A small image classifier, trained from scratch.
Training: muon at rate 0.027, 10400 steps, batches of 256, held-out accuracy 94%.
Rows from block 3 of a small image classifier, named by matrix and row number. Rows with one number within an expert belong to one neuron, the router's apart. Each number is 128 + 32 x the weight over its row's rms, rounded and kept within 0 to 255. All counts start at 0. Numbers have three digits each. After the name is the row's rms in percent of the matrix's.
Before each expert's rows are labels from the 100 images, of 14848, where the router gives the expert most weight on average: "responds to" is what is common among them. Only what is clearly more common there than usual is listed. The data: microscope photos of single blood and bone marrow cells. In brackets: how many of the 100.
# router: slot weights (model.blocks.3.mlp.router.weight, 16x256, trained with AdamW), inputs 64-127
# up: expert up (model.blocks.3.mlp.up, 16x64x256), inputs 64-127
# down: expert down (model.blocks.3.mlp.down, 16x256x64, transposed), outputs 64-127

# expert 10
responds to: cell type: artefact (26)
router.10 090:170091161146130123134102092140134174074106148161113057126125128098049081157158162069134067086200182079151173091134143151162119116147132103134145108107076109134091093108128081119161092134134142
up.0 092:149172104129106129128127123127125112158122159150127129128099096123135125102099128081135141135110107107123178157143086126141132111127198127142129158121100153148137130153122124128129109145135151
down.0 082:140086185067214127128121084128136147160097110187129128048193039095114116181128128134057136128076066150125104096150127127141119153083070158150168128129128146154130122111187166148122128111186141
up.1 099:115158128124255252123128140128077159103131129124132059113127152141123179060125099164156127128128140116129223159116127124167163128120197141132145130149115128125130126163173134127124148125081135
down.1 103:111158000115129026128115189128128121152166123127144128243097142165146162102128128112068127128142143170109166110219128130141177115102083139122131122099128143127131129050152120149112128035169149
up.2 101:102076122150126197119114112128124103130125128128127077114123138129125087171127124122178127127128134126108128122076122123113069103136095119156127156144090131128136125130085110128094157149118169
down.2 104:150135133049037180128143153128111124135159079097112128120118176089077101126128128103130132128150042113125130143103129120152212126093121104178129128146128104140123127139040124146135128148134125
up.3 080:130078130128081105128128130138114129162129126149127136168153159122129144145119093150069115128146186114112113125028168117097131097131141141031123129112167128090132127111137115130121129086115186
down.3 082:204148101180092125128128087128129101134116085090135128163103156114180203173128128086159128128157116126109130128132128128154081167151092110123127128157128159121175126138132145146138128116129153
up.4 112:128160128140160131125128117133127128103129119024139113126120074128122120102128133116129129131132124182142105131174123130119111120126075111112135130126090120115191125147125128130169125160102143
down.4 109:083105143132129160128117137115132128105127034135087128146128156106121129083129128122154128128129183161170127049177128128135140130080177141065139133145128108133154128113115182092162128231139112
up.5 098:105085108128106155156130056151143126124129114124116108135074123115116093090164135120115128132103119090145028237108116142132130127079102108138130061117131127147147126142149114128141128146131131
down.5 103:147098133088216197128110091128117120143141050090124128150127156149160183150128128169168128128117116118162157109072126125181239068173157135107144135120128155131136097164172069110124128094132134
up.6 100:114109129127121176125148133124135127128128128134126146107091185136120080113128132147141128128135163142135137087164102128175138149137137128128113120135140125124127126116156132126175129129122111
down.6 094:087082152112220060128132122128134138131140038214129128148088090132181171130128128127081128128075115215109103106207128132140108164081133146162127129085128145149112165157165149107130128097158099
up.7 095:127179121128128152074133135158143128040133120135120182156112106128123149079146143132131130121160147111108139056139148120084126189097158122154151145113094148190105077119129134133165110126131140
down.7 102:134133182156081095128111161128122115132115109183150128231158204139133133129128128142135128128126221111128130151175123135143143095187081108111126110155128135058125069121171123148105128203147149
up.8 117:129084117128141128130130108136126126134103114124128208126114207139133129045143143113117124115068208124128150167212156086213107133133131128104099129104061141092133132145130128128164088099136127
down.8 111:069161126181148000128136116128113158146070145096128128171163110080120152061128128131134136128123132166109077179196122143132139131123188122018139130132128130125140113111115119151104125099101173
up.9 096:125123126140081177121172123131128128100147128196133110145139165135150148177136096107129131116163105130124133171085173108146109098126087128146135134126135124161107100144080126102161131136114052
down.9 088:119171133123120193128141127128166124128068143116128128122128151173051100147128128150135128128135067107099173128239129137127041119126142126138139122147128129113111134055195107132146128064182104
up.10 094:108132128130109138158124128121131144134146127061136102108095074129123023136128124085134128125138018115171079217139159134163143134158108127103129141128051100122130132122125144128108126128148073
down.10 094:105147178169102121128127097128129161126156153056105128115093175136079121180128128118128128128127112125151150097052128127121184105137128143103127128122128157152153117129120124134191128126099122
up.11 091:128181139142124131152180148128113127121132131174127060130097116138128055147097108147124128129079145153121248141097098131190128125101103149178130163149110132134068129128128119153128137125136166
down.11 097:184142027100080156128126145128118119129140147054139128118103128125130046189128128140154124128140089113137185028129128131116181141088082140108143150145128127047133197046145114119152128124101124
up.12 101:132148136134110106148148136128127128079129146158146038143121139129131112130125128136139125133195159135127203134138129125121140136117101128118128078134124131111146143122128129129129141129102046
down.12 091:128053081175069131128115125128143098125141158086155128102152121102070108000128128123188128128133141150126139173089128120135206124109028131129141103127128124120170102168144137124122128131137140
up.13 092:177115090116146051130158172151113130141133128044130148146114140130130149147110129126112127128136179128136126081107133129090166122137146132103130141131131145102123112130128104129143116137165157
down.13 089:210103155040136177128137128128123118107120086107105128145148154124160133049128128128094128128133140131147084132188127137118140137157128091129129126119128103135123137158037096124132128098141140
up.14 103:135114129140127154146127113122126094153128118115142081128106098124098092163127128136132137108020129126124205122139137136110145144120202121124133145199126128190132132125142123154116124129131135
down.14 097:171145176099122168128087146128094134128132166209120128066201188140081137161129128145136131128146111114138066153099127126148107096222128146178141127180128143106126121210138143094171128157117095
up.15 093:133130147140082148131166103128132125166123121120131110119108188154123090164131063126141120119118117126151255105110133109136128105119158159096121149130128143115153127122124145119131155134109196
down.15 098:148087097250201205128143162129126168131145111160133128096136143096157068173128128176052129128102135138123127184163128129170134137126109048147130137126128140097119137102084076085176128149044093
up.16 091:137212135116122158134132171146095125120128130128144113155151188095141123136138130114131129128141134190126102129102127085086127091129025149108129052121157116122150133143078125129138125135094144
down.16 097:222116067127073133128129153128043127146167185125120128121123115141149206113128128119187127128108153141110156101138127122135230157186148138179138117121128135125087156119140086186122128097087118
up.17 085:107136120122146128128140127145130128175137139118128114139087141115150142215116083169113115136149135144127144144127123116115157128134162135165110148103238141126012103125117107158095129112169133
down.17 090:140071128070162196128168135128120115125114147087111128130147109086047131094128128162182128128102104100108074115155127154110160143075111013052120128080128090158173162130168053134153128119094138
up.18 096:104127126125100152141133111128152123135128132082146152127075203126128043163126122157122124105159091124156130105126079119223128142186093156141110156124111120138125129123083125109144148124131137
down.18 089:171111137236126125128149099128130147141212138149148128103142097128024135213128128140121127128132021102160119207102127123153134150132160103109130115140128149140140121152122183123175128186124127
up.19 086:128165127125112125127142120142128131074119128123130144133168008127097038111136101123127126095099137168114104123118136155113104125153139125186132133131042153103147119145144127131136129135125146
down.19 090:063146134086034059128110115128133134158110114095130128128129084167136158129128128082151128128208128089119135121130129119118121119097104126086134117092128166107093126127116138095124128211107185
up.20 107:138139138131156148140100146149097116167128101030128172121155129158125166113130128128118131128049155134130122148098129136087069107142136125119103136103135101111128082128138128134065140131109128
down.20 111:142180086099098151125096158128124092145094063055132128124104213129131028128127128136151128128141075092167119102128130141132132061118100136064130130106128132126161108119147208119108127169110128
up.21 085:157142092152126137200120128103127087177132128125108134127112108133124037124086134145132136125082167140122047172139125141128123099095144123160146128129120127142138140128115120133136078141133146
down.21 086:158129170184111135128111080128119132136205123129095128092160110174185130168128128124121128128143130041132160126145128127178081110102145070226117142134128125130135122115204131156086128148128141
up.22 116:128112129129159138126154150157128127128135146118137150129117081122126076098128125177126126128120117128089101159047129138149140171127074129142148165122162135104129136147174128134121150133128128
down.22 116:105110109058124064128131152128126140128146097196132128107159100145166147157129128093146128128079136196119126163156128128104143135080157103153110104117128117142129135140159054169015128118171099

# expert 1
responds to: cell type: erythroblast (34)
router.1 103:139141079091091133117155125150162137113147149174109145096157165096137105133054152139074142099147118117122162122073143180117131060118130097098139130083148182102077152153111125121152167147167117
up.0 117:086111122129138121129138045140137129124127160119127067106158197130129118126162141159128133129125118125132123128102129120122119135142170100108134073118122157137125132127106120120186126180107128
down.0 116:248155095122187139128148134128117128131224164191116128075093087136094096091128128131109127128093079104111127117144128130158182076122128134094128136166128134132131109132129080151166128109176130
up.1 090:138069128154129149136128108096128110121108126102129099157113152130107137080122164169120143128126134115129121134150144094029145135162128113115099004134175105118165145149133107129131125117148132
down.1 089:071080085174049127128128059128106115122110144031125128128151092119062120158128128188197128128136161137134093161069127126103120119140124107152129153076128155121105147158124003196119128145051126
up.2 096:123136131128104186121128113111179136131128152031127094144135136142125050130145128165188127131176113135169081106139145147216107184063054137144139122142126138146122125126135116116066136126093036
down.2 094:199119079164141012122138175128168090148095170108118128163132151138166144089128128148118128128121141154102151133127128126130231118170134088206058120125128142105148072141122117182101128079160107
up.3 105:122135117128131106136137128104151117126120128069131122184154212113129224137111128113108127127108112116201144145196142116062168124137094173143131160105166133087111133143142129115130145157123228
down.3 092:091134137164222120127134137128142099124166112072145128134121097186116173165128128166157117128136151132127030180170127132076182089139137127096131155134128112076136101053196135126136128145087095
up.4 109:142114131104039163095132093061118137124137129129090120097118037136128127171170152146143128124141116128155226128105131131172127196131086085199128083114118124129131130128134128128162116084128120
down.4 110:152122116100101177128122107128121075119106097116131128022079149130092116113128128122239125128105116150112146033129128135124144112162145116078131124155128153140188139134131109128138128076125129
up.5 099:136121131133102201125128123071136103152125107137128184122091076127129172098128152151138135118107137126152130125124129129161077128105104115124098109119075131133133125139157130121155062133121129
down.5 095:128155075031193177128115098126128158105147123167112128168088112139078123204128128133143127128114124213106166017110129131124139143132097136127129142088128142122161126131202173113102128133136124
up.6 089:111078127125097129129105151163102125128127130056117096132111105153088099156118135191125143124126236158156089119165129170063080104142150121111131110137128128129122124129129129130109121150136137
down.6 092:136174089152153180128158127128160179102104125164134128107195151120153106082129128122135141128160051168113114126078121139106117103047111137116121169089128113152136160140132028098140128068124125
up.7 098:143100128131161161168151148152098116124129125125151139136192124127129128063124125128087137117081127158086059117142151140113143093070109128121142145086229143150112116128138128112119118129133255
down.7 100:138119124184116109128154142128125176124095186149166128197089132172055174161128128135141130128181106179070109130201130126128114122070120126096136119117128129130148124125081023139094128111165123
up.8 100:100123128138145057136113122144126130207130152099132136099148119158119129173103124140128129153143125127120112148126128145094113128138140147128120138122131139065132132144129130108117127090128098
down.8 098:143126126215199078128147130135094125133138124119147128123129089167167204089128128118191129128093133138126127125124130126130130137215180085116102150138128107146105110099107107152101128217127135
up.9 107:141059127089021128145129160128108127130129086149111175148100124127130110077128132155095127127118137129160154128132129139045157143121106138094170129152113128145078081115122157171150130164118121
down.9 101:156125209117059159128138107128125127116096141068154128130188125123117142107128128115147128128129128186142144109099128115121077107141158122161127117132128118138156131140051078094120128153202121
up.10 106:146047105128111138143148128135100127156116128145129145152094119131129175086125111057115112112130164110129125139167128102151130143096071129134119053036098129144134123142134167106096108128115128
down.10 103:108129112129202105128096107125116141118131157000124128149116217107114109158128128125115131128080134112137087125186128131139107116146122129157122111116128138118177139111096169111104128129107123
up.11 105:154094129125114103179125173152133148116111127112128116194125110164128133127140093135132106130139201126140128099076079118162103149097077126037133113137176131137133114110124128138123161174109119
down.11 109:142179112136128255128149128128144143122157165172129128148126200116202116136128128096152128128138057162175084156094129126129108106082127170222135122135128080127105111095102157069206128124140112
up.12 081:124109146149129177128134139114134128122084128209154143134150125089129188099127129142122143122070100122155122123153121125115161083126166126159128102124046143116182130137149117116130101116138136
down.12 085:113181112115131105128133141136129073141145110119136128156208062091149137159128128124131128128130093086102133182154129122163071105082122100175115121093128144102073136094139028183050128088125127
up.13 086:115129108076109077132144129156126069119126120127131164152132098108132096094123103129126128094153106109137128178122139134172110145123170126123151161132130131126091105140113104152141112126105163
down.13 094:196173103145112118128115134128145191108181206122112128235188156139123133069128128069065128128094131054105141098162126121122125135124162128216161123115128164087118117117145134145129128150127105
up.14 120:109162125149128144093149126109125126133136145190128130112120039130129120180129128111105131129069065128150147186078144128126124122142133136098128131121114125136105129131122128133135129115173140
down.14 108:211133120223215083128142122128128156090129105040107128108138107125137108080128128165150128128133035152114128153113129126159152147118122135115121129111128125131169143125121137118188128072054147
up.15 101:134122164118157104147106119161125141100130129146127121142107106120115134101144130076107140136093212196117092105212109117151126095121116182121081117128178146072113070092132151133137119145152114
down.15 097:000168138179104143128113145128119124148118084123127128119118126141065062061128128147141128128051130138214122173157128146129163107087110173130133100112128123124121138150131087146093128128159130
up.16 094:156148127128118186161130108115130129172098126156125078141131128083166170122145129124125128131072129123148132116142158092124129154095165128078115059128113126125130127110123128126088132140135133
down.16 094:146122134116179104128094124127112156127112081180130128142104171155050078166128128135126128128145207086139073072177128127124041117088150121172124116185128146101151105172136130172103126145148115
up.17 107:134178142127070113137148124115124135145133111129127102102160102128150025151126163128137121129121120094159109129110162132145106147123114149114130128146087105132101108104164141153141129119133071
down.17 099:127128048122129144128143140128084125103156141046156128092128102112133121160128128170220128128133041081091105103051127118154060157022078144126127127106128128113130163134076154119156134176075116
up.18 094:144019127152142151130131130111155134138128127130109128146085106139116081129128143143128135132195158147129124205122127115142105126095115114143096088128169121143127162097136123128104091149126060
down.18 109:137128159070104123128136079128128166091100137180108128169077093148157171097128128164171127128080150135084142063087128131121034143114135133114128107173128132151138149142097092166132128064092136
up.19 102:127136128127132088182128078148122116192128147060124126113177116121128093102128127147138126128125017140106114129122156113063104090175144119102126128154093129097154107102124105102086130126106123
down.19 106:244085123105166077127122167128136168125200105139154128157200138087111120176128128173132128128155141075089141102093128126064078114121111128086134094151128146117120141118094130085133128117158133
up.20 101:122147121127135200132123126146155126126128118085124130142124149139121149135126136112141128111071122122166130114135162131200154125098130169155159129135148128131128151129154128149209100130111116
down.20 106:091126190123071145128106135128128108152127124073124128089125051163150158035128128157171119128159125130126098172106127128140092096045083141146134105136128136077131128085152144165067130186102128
up.21 077:146133169119120132140103100145120139206160098057136108157159087128111063126127093131151127128098117109127094165133123142178114126144085174076141138172124127127128017116128140121126067127139122
down.21 087:204087102081157137128146157128130085122189109240152128164047155152085114098128128111175125128130090160119127148173130124105133115217105099170142117166128106126118148064163086127138125084137153
up.22 105:140221128104092130123128140110119132124128138125128081120244082127128117139156127127160128125124223115126118138141110128143116128128117128125105151100153132138128093111153119132148171190119170
down.22 117:155097075096173068130154107130137194118159151134151128121157096108154171128128128127116127128123115147087108200157128120140115186066125138154128151106128113096098151104101133101104124127121129

# expert 8
responds to: cell type: lymphocyte (41)
router.8 102:130126155092172108111060071081124090077146144151098088132090107116089109136168141163132133108164138065092160162176138132096135126048161124123171081138111103097111111066121153138063102102103099
up.0 105:128139123127129177120140202101096124159123128062147110125128127139138128140096100125118127127186160131145132109150127126135161171129127173167148170111128131130105156145146162136128148123095183
down.0 105:104097195011193147128105105128118117118168054126129128143089126113090122165128128166199128128193047152075065142057128137109047117114140155102151120147128146093143117139141119045129128173099127
up.1 099:087098129128133175146141157100129128118128128208134110095134109123129187158143089146114128118099075152130154123128134121156145126135094129165128126157160128144104104128126133148125128141131117
down.1 110:123104188124130137128170178128105116137109076088121128115096080125117133078127128097176127128162096081129112144114129135125146097112077055107132133103128069133119127112096127126140128000150122
up.2 101:125134124126139088123126116130128134134126137171128120102128255115130119156123146169097123152170151142131231104174155133125130119154088133113124081115101125110113119089126128122120129130184135
down.2 096:210071108081103133128142100128110122127189142044155128078173057129089145214128128116110129128128127128160140129102128112119082121153095130170127131176128130141148168153131115105130128160120122
up.3 092:112122125118128129122109150112110130127132100253126091225105108147092143131158104129196111123124158151148056131105095127028125117136096133083131133098120134115164120129113125163160131137112154
down.3 092:127086164146097184128142162127118135154134081083146128142118148174075094139128128162098127128174075196118148170142126132128068122147133151124127105180128129140141175129122075178036128163172121
up.4 115:129125123113103131121117133135128131146138126055133091131068141154131157082128141106125136127090137135133157128127132129245144131119140143124136176129150129092071149129113150137137123121124180
down.4 110:116141145089133119128131125128109178128119144240160128172140072122097111118128128131137128128154130115106116185182126131121096179140124174091132133244128106154112107112136112110114128134089105
up.5 121:117127127131124133128126136116148121100135110114128142149131135133103093119120129130128134104022154120119128110136150131207150129089050119156173130139108125196127134129127128133104126117125078
down.5 137:123131125191162176127127143128128128132116122206122128190152138121083096048128128135128128128144244112170082148043127135127101124137154119180129112069128115145102171161145053197098127014080140
up.6 109:135132137119196159128122153118129130130129128165128146149188220121130128161135150138129130131241116126132000032157124129104116112128160125079128185120157136129142114127129126128087121126074121
down.6 098:126127169062149125130139144127137132122114191196150128255169069126114133122128128135083128128113101151098131078115128144145123146210117121084131131077128149129157146113135217145120128158200127
up.7 095:141156127123075111132123080120142126180125109077131156159095191136128189162133135119096128123153164111154133141128146128202130107147058137090142128091114128132123126121113136149155128103135101
down.7 091:143068051220107111128134107128128124130156137128132128122036155125130128139128128085135121128171173036123130124127127149134154159061122098134130148208128088128107142123098081139128128228144136
up.8 100:194129142148106162115104098157138128130127128143125165129098202132124129110131140103138133133127203128155025123124125128139133146087156112124122123098108128124133115123155132128110122115124163
down.8 094:104065106132184086126125118128139108172158117172104128039131136117046061152128128164126133128102115102127127077138135142103158024124121104127120100106128121123149088133130136171124128215117155
up.9 106:133132128131109181144137079145247095147126128117128139132115079128134144128134126135140128128077075125132085126131121128161122126122127099121098131111131131120145127169145128135070109137119137
down.9 096:067139145128070126128114160128129128120125129148127128186127159115152059176128128119119127128142089098119147055120129129127146146140122151165130120131128139086082128087127081123175124122133125
up.10 100:147152111137086144150132107128129118067129075133126179162150104126125062102109141128143122120107239168152152133118187131145124126146091126128122143108073153048139115153151135107161131125124200
down.10 102:142112094157120135128124122128132156123200187175128128124104131090098116141128128101196132128212092150064165072111127117103049057161154143255131140141128135099115137051206045078054128195128099
up.11 110:107222120117140166131122142169147126095129146094127139127125110172127255105128127113094128129095141138141130090140126144065145123147130132119140188129133128119126152132119120131163145136122136
down.11 108:209136107001108067128110151128183126119231075199121128165136164051195156129128128107130121128143096091071147152156130118129141131115095205181117112175128120083136117113157110092160128089174071
up.12 093:104118123142108145115127148168130101084136154137136122132128101102123177176135125125131128123128129129123119113124107127120081104122125131128132123124122170145139160152127081128179132142117065
down.12 092:131123121154188143128154151128123153118070129212128128147130128128179085129129128110168128128128063062145186168130127124121012092009097116138143158232128154110156113127130149068129128126094127
up.13 088:130163114145104133138123125134132122077127132118121146106123171132127190095114135146115137128109087129097030136187141128172128124124091103130118130103103165128086123140129131162118126132123195
down.13 091:140103073087173167133130148128122150109121135172124128121186129124100110113128128129144127128137091122135162138169129134126126115063136084125136115112128145118181115129198113120059128099211114
up.14 099:124147131129069149124126125145122126144112105051128126073058064124127255143128112066179122124144125146127189123094157118111125129134103130124120143075103123167122138125075138145135122130113140
down.14 104:216177093170117099128167126128106096126176102160151128180204126114127255134127128152088128129124153134118082189155132126104099140048128107081084111072128111119136162122024097188083128168079128
up.15 094:130124129134136125132127135135128129129129125053141089066093134129137129133124110119150129125127037127129128120115115146255123114136137101129159154111209126110076137124135136122123099123139209
down.15 094:093124030080123088128120093128128086144158151167122128140178025145133159147128128124160128128140050128116163079113126143120077106173090113125158128086128096119166140116080065052102128173130134
up.16 102:123122129130077159159131130144153132099130127191128096120124088170128199116128128114153134128105077138120103130139128123047105144128126095124120128130089080127123146129133131127164115089119139
down.16 095:037142086204105166128133130128162188140204228110141128129159066168134070015128128137134128128192138124088104179133128134126064120102165110142123129130128125098081138110170089162145132117127176
up.17 088:114161094129107148096131090116128116124129127091116166135128176108127175128128148124164104128087140090130255133151130107187089140123110054138155169129103128120128109159101124128233140128156210
down.17 092:113102070161179107128140166125113112128137143138140128135132103117091202143129128133196128128119100103080174122153126128113123108098120128105113074118128100135155121164133179145172128038099117
up.18 088:116195130144199065184128062124091132142128132120130069121132130090128125121135125094122132128062118138131132129145126126119193136123130168134128109201127148118161128093103134113144117123129118
down.18 077:126147127087097186128127173128168118149115133090125128117131081107117102106128128145163132128099150090141116145028125127131133136085060134126128127151128091134135152094155088181131128136154135
up.19 075:124047129144116061129131146130110131080128111048152126117155128125127145141110090108154136128229115146169128074089127132135104126121098128132142166144182105131138130125107128123084115082135037
down.19 089:116140075112133087131127113128100099130112153180136128131119176100133132172129128127047128128111159091139126091201128128139090097150135091209121147104128138110206070105129147096100128046128110
up.20 103:119109123151220113132134128139137124074128124164125138131099120125130155136126114113135128126131090090125111191111146112191098104127155128177128123130094118085150166091128119125163121135120131
down.20 094:151115131161118069128166154128153110130114115107104128083130078114100132040128128137144128128114093096127112179182127135138064133128093107139115120108128102143126141147074150111054128193160085
up.21 100:153100128130148186151125099087120102124112130133119119141140150163131142142124131154102122128063064111124145131134145098201148149139043139144119110143038129171164126135111143115123123115125042
down.21 098:156081168101024160132122171128143156089144114135145128120076106120180114096128128077093129128143121128138128144106129128154195041144107104030150121238129098104104093123204010077109128130147130
up.22 093:124168127125181085105127136127138133101146142159125120120159167129128126149114128140125124139159127134122134119111117126143181135114129124121132135153122128123128141126130126135133160112169147
down.22 091:188127124142121186128129133128132137120111204145140128104139103146135147105128128135141129128173177161166148142129128129148145158173126098146133143121128108126130149170127167096158129106165133

# expert 9
responds to: smear: peripheral blood (81); cell type: eosinophil (29)
router.9 109:127101149113173150064126118159098164097104111062117082102160167199119181117131088155095186089119105157113135149142134166165183118103135127139128122069090135120146092136160144163136137137120134
up.0 113:131136126124168128136129129130127130139120131064159128127092215122128143137126124127110127128100094127128114116092146130089127150132129121144109132129089125209138094132129133045095110127134036
down.0 123:090119179186175112128128128128103114118151118148092128156171167132105127085129128075048128128148093138152158105059128137136169089179185100080121129071128095137184125122089068082085128090109136
up.1 117:128154126131141095156128125121111075138107131109127208145164094127136120195124094109126079133030120126126065050134109131033119119128163134111122135121137129128112122154081126129155099147132071
down.1 121:109208144172098017128112140128126054106049173158128128123122118113097067017128128122134128128131060161156148114119125117103140101183081128108135139114128102105153130168100054129102128057091127
up.2 098:128101152138122138117138128157130129103141125157119118126042119099142068083111141165128127128144248131128115171183129155172113132127148139161149127146134128131088120127169124148130132156133184
down.2 100:107152140135055139128089142128145116128122151023136128181109190122133104070128128101209128128097144137129095131123128129130054132092133151065122087130128151098130137158160108135184128143135130
up.3 104:128045128130130122129132077121168124115125118125127111126000070120140099130182125120129129111135082087191073149126127140114168128190128115118129076127121130128158127174128126138093128130150066
down.3 104:130125128092140128128105133128144122149133102128148128172120174109093118148128128171169128128110187140084133085082127131121117130134110135110135119135128136129132108111152180123098128212142120
up.4 116:127132130130116079128129119123160125129128129193122159135096140168129128125147128128106111128147158094103200206151170080231127146072167162166138103121059135110125131127065134126138119149165103
down.4 110:206183071126090222128130184128161141132137203119134128124069114130188149000128128128126130128143124134123069166163127130116204142107132112021137124221128116110121109153126167164164128171106117
up.5 104:133126124132057125136113096126123142157133153108130140130138114088135090132132145089121146128147220113137124104133179152190125125140103124124130131127080118138128056126186135090139124135140242
down.5 103:020147148149069176128149124128142120125142098037130128141123129115069124142128128128072130128138207111119096144204129129129142123136112120149139129120128130131123129106167116188067128131163137
up.6 110:069163137127103127091123142105130106166128128098130242115105147145127077141098128145129133134086130139118087106111134125129128164133135126146130153144134113177087175165128132126120167066132118
down.6 113:075119116197081185128135095128129141169037137154138128131108142126121092091128128170202128128131162115163045129105128142120168111184131162105127114085128133125117123149143159153162128139111125
up.7 097:105193128123125129147114110114131129136120129151128077111084099097138130122101111111131151123117020128131165078092126122130121104154144140153134148106023124128112107126117128127114130141123180
down.7 095:135130075042086151128128121127146185126144152000133128173145123150122119143128128126154128128127082135066123103172121125133084146145105164122111145123128137131128142176121232146143128153160122
up.8 113:128128128119081076126147128125143139142130129064148140094129114103130098133106131128127126128147146123134129061147127160132129127141074112148122130177156130105135118128130122141123128104120150
down.8 101:206126135129132168128146114128129078117130145081109128068091162128152089134128128163134127128165126120132122189131127111111237082045138166190128183053128109145191049091107073120219128086160128
up.9 099:094116130098138085138117128128132143112132131128116075135153102132149128152149128121191127145149111096130144106139113167109134112076125122147135148134073142038130129144092124133193126128151104
down.9 099:148132108080071093128157087128122131128159127000128128000117096113083130220128128142084127128171046098157147164112128127153091106079118123121140129132128136129181136111238116129090128133210124
up.10 098:093176115114126193109152140144125135087128140170129123092090130127128128107128099095129122127135124133130082202175127094174130113135097162180123145059169129121112096145078127126153126128127051
down.10 105:107098139114124212128128096129116177155100106175107128111146146141158161203128128119100136128066143145176131156123129137126147114071123078139118127168127153103187112168152162139137126146107137
up.11 104:124102136110106136160157143106092135134123131157129210114139248132115133131106119121135129116129189129174133116124119125152154111129136115142107132123140115113113137100128115128098134125126158
down.11 115:120156139126091112128143177128144167129165204129127128160141097138168153126129128056162128128120057148132152161147128121162186111152131112140129121167128090115080089126156064203132128085149112
up.12 087:128122087122136143153129128137103107131133123012129131125187170128147124194129073122112137128132147129078127069055153132120141111128141109132120151134160122165129122109179128108128112124167092
down.12 093:033104143127144108128131170130126134157193156123133128162118185105099094199128128137054128128197149114064174147146128117125104100193070186123097162115128146109138117086152148146107128093135159
up.13 092:140111127160123158125127142086117149096128129138127105088166138133147125115167155166123131137088153097116063131126136125085106128132131101174117143125110138131125116137114132128130141115130121
down.13 081:028090063145087206128133150129134176133131088061126128129111126113080058141128128132150128128112197141126142090200128128118161160036131141096130130094128131127106136119224127130122128197117128
up.14 105:141097128144156182138130126127129169124127115110127007134088039116128052124132129127161124123154102134159103136104107149131121093089136117145141130117115127100127145135095123134111127121126155
down.14 102:105125145081143126128136119128122099129111086070143128085095125141107102211128128144145128128105132137138125131080128125129115130084118088153110141135128094132144123136174111158078128222191131
up.15 095:130115137129177138127128127121125119098129151157130129127110098134127128149126130123129129129129211132108134101143135136156128128069084105165128149098171128112138145127142113129111121178134175
down.15 093:105144089126128079128105151128125090144162095043114128116061142093125127189129128177060128128096126088130078076096128127135139081147101167176123080182128141121157108099111151132074128215124135
up.16 092:127130143129140112119134128128127096114132106205130172129152127145129148090126122101137128130121093128116200092127180128142130125090109125128129093126061126068152091130128130138113131159199133
down.16 086:005128064124064144128119127128104130157139133135128128167164100117067091124129128153151132128145094133144062143201129120128144125129126108155142119116128123156133128126116173094149128082125130
up.17 101:176120124143085138124123119081120126121128122127135134127164160141130117072113128145117128129133150151190182091179138145078152114156129129209166132132142126092141154117137131128139114146128141
down.17 092:143146129178072162128127149130135095144070162099125128036119110118163219128128128163147125128000132136105106238128128127143125117089103143174112134114128164165072117136110111156162130138150166
up.18 075:141131127113156072124134120155133155155118151135128126104125217128134127135116147112074125124160136113116112096193107129121119126128167124051113144130138126104137125128113125112110107084123133
down.18 087:168136056099158131128140135128135121105161138180138128057170136124111141096127128189133128128098137158150215142091125144115110125044106096094143139190128133127193146113084139109151128118152135
up.19 095:101081132121127122140124124162114107151128129176087137146122096126122131136177144125153123128128135103133158196133124124133122152128142164149162094134123128133128128136107126139142123172105148
down.19 089:065173029161063177128135127128128133122164182080183128122149055097164121105128128128114128128129146118074129041165129129130095124085093138114124163181128148095128166124088102080083128145132127
up.20 109:136083155155138084157113110126131144142126131193113182138097069131114134128158141124133144143132041128099122119100133129121103193145140124126117035139149129133139173122154125114088120133148132
down.20 100:168125094171130104128135171128129127131128129166135128108135149101154098085128128117125128128128216091074159097199128126125149107107116100139129122116128124112066137120131146172136128147131141
up.21 109:108085143116143164133114134118128128166121147128134159062147155194127143123140124112122118132120126133116114132130069126126128135162132143053096133139145127092159131136124139128143168116105095
down.21 111:186092120129134122128095094128057082157200130151096128189091124138120142158128128123193128128129140121171162145062125126131067120122194134084139153152128132128129112125123140128123127158120152
up.22 080:143167132114155137171149089181114132171119123088127172182118179118158091084140128111144129126131088109128126146202129123126170167146136196176114146112129131127087125121122141137089138163126111
down.22 087:133125136114109131125124129128128136130107023145156128064098135113119151154128128136098128128149120121170213144143128126164183135101133131104172097161128127129137135107076197137141131164148129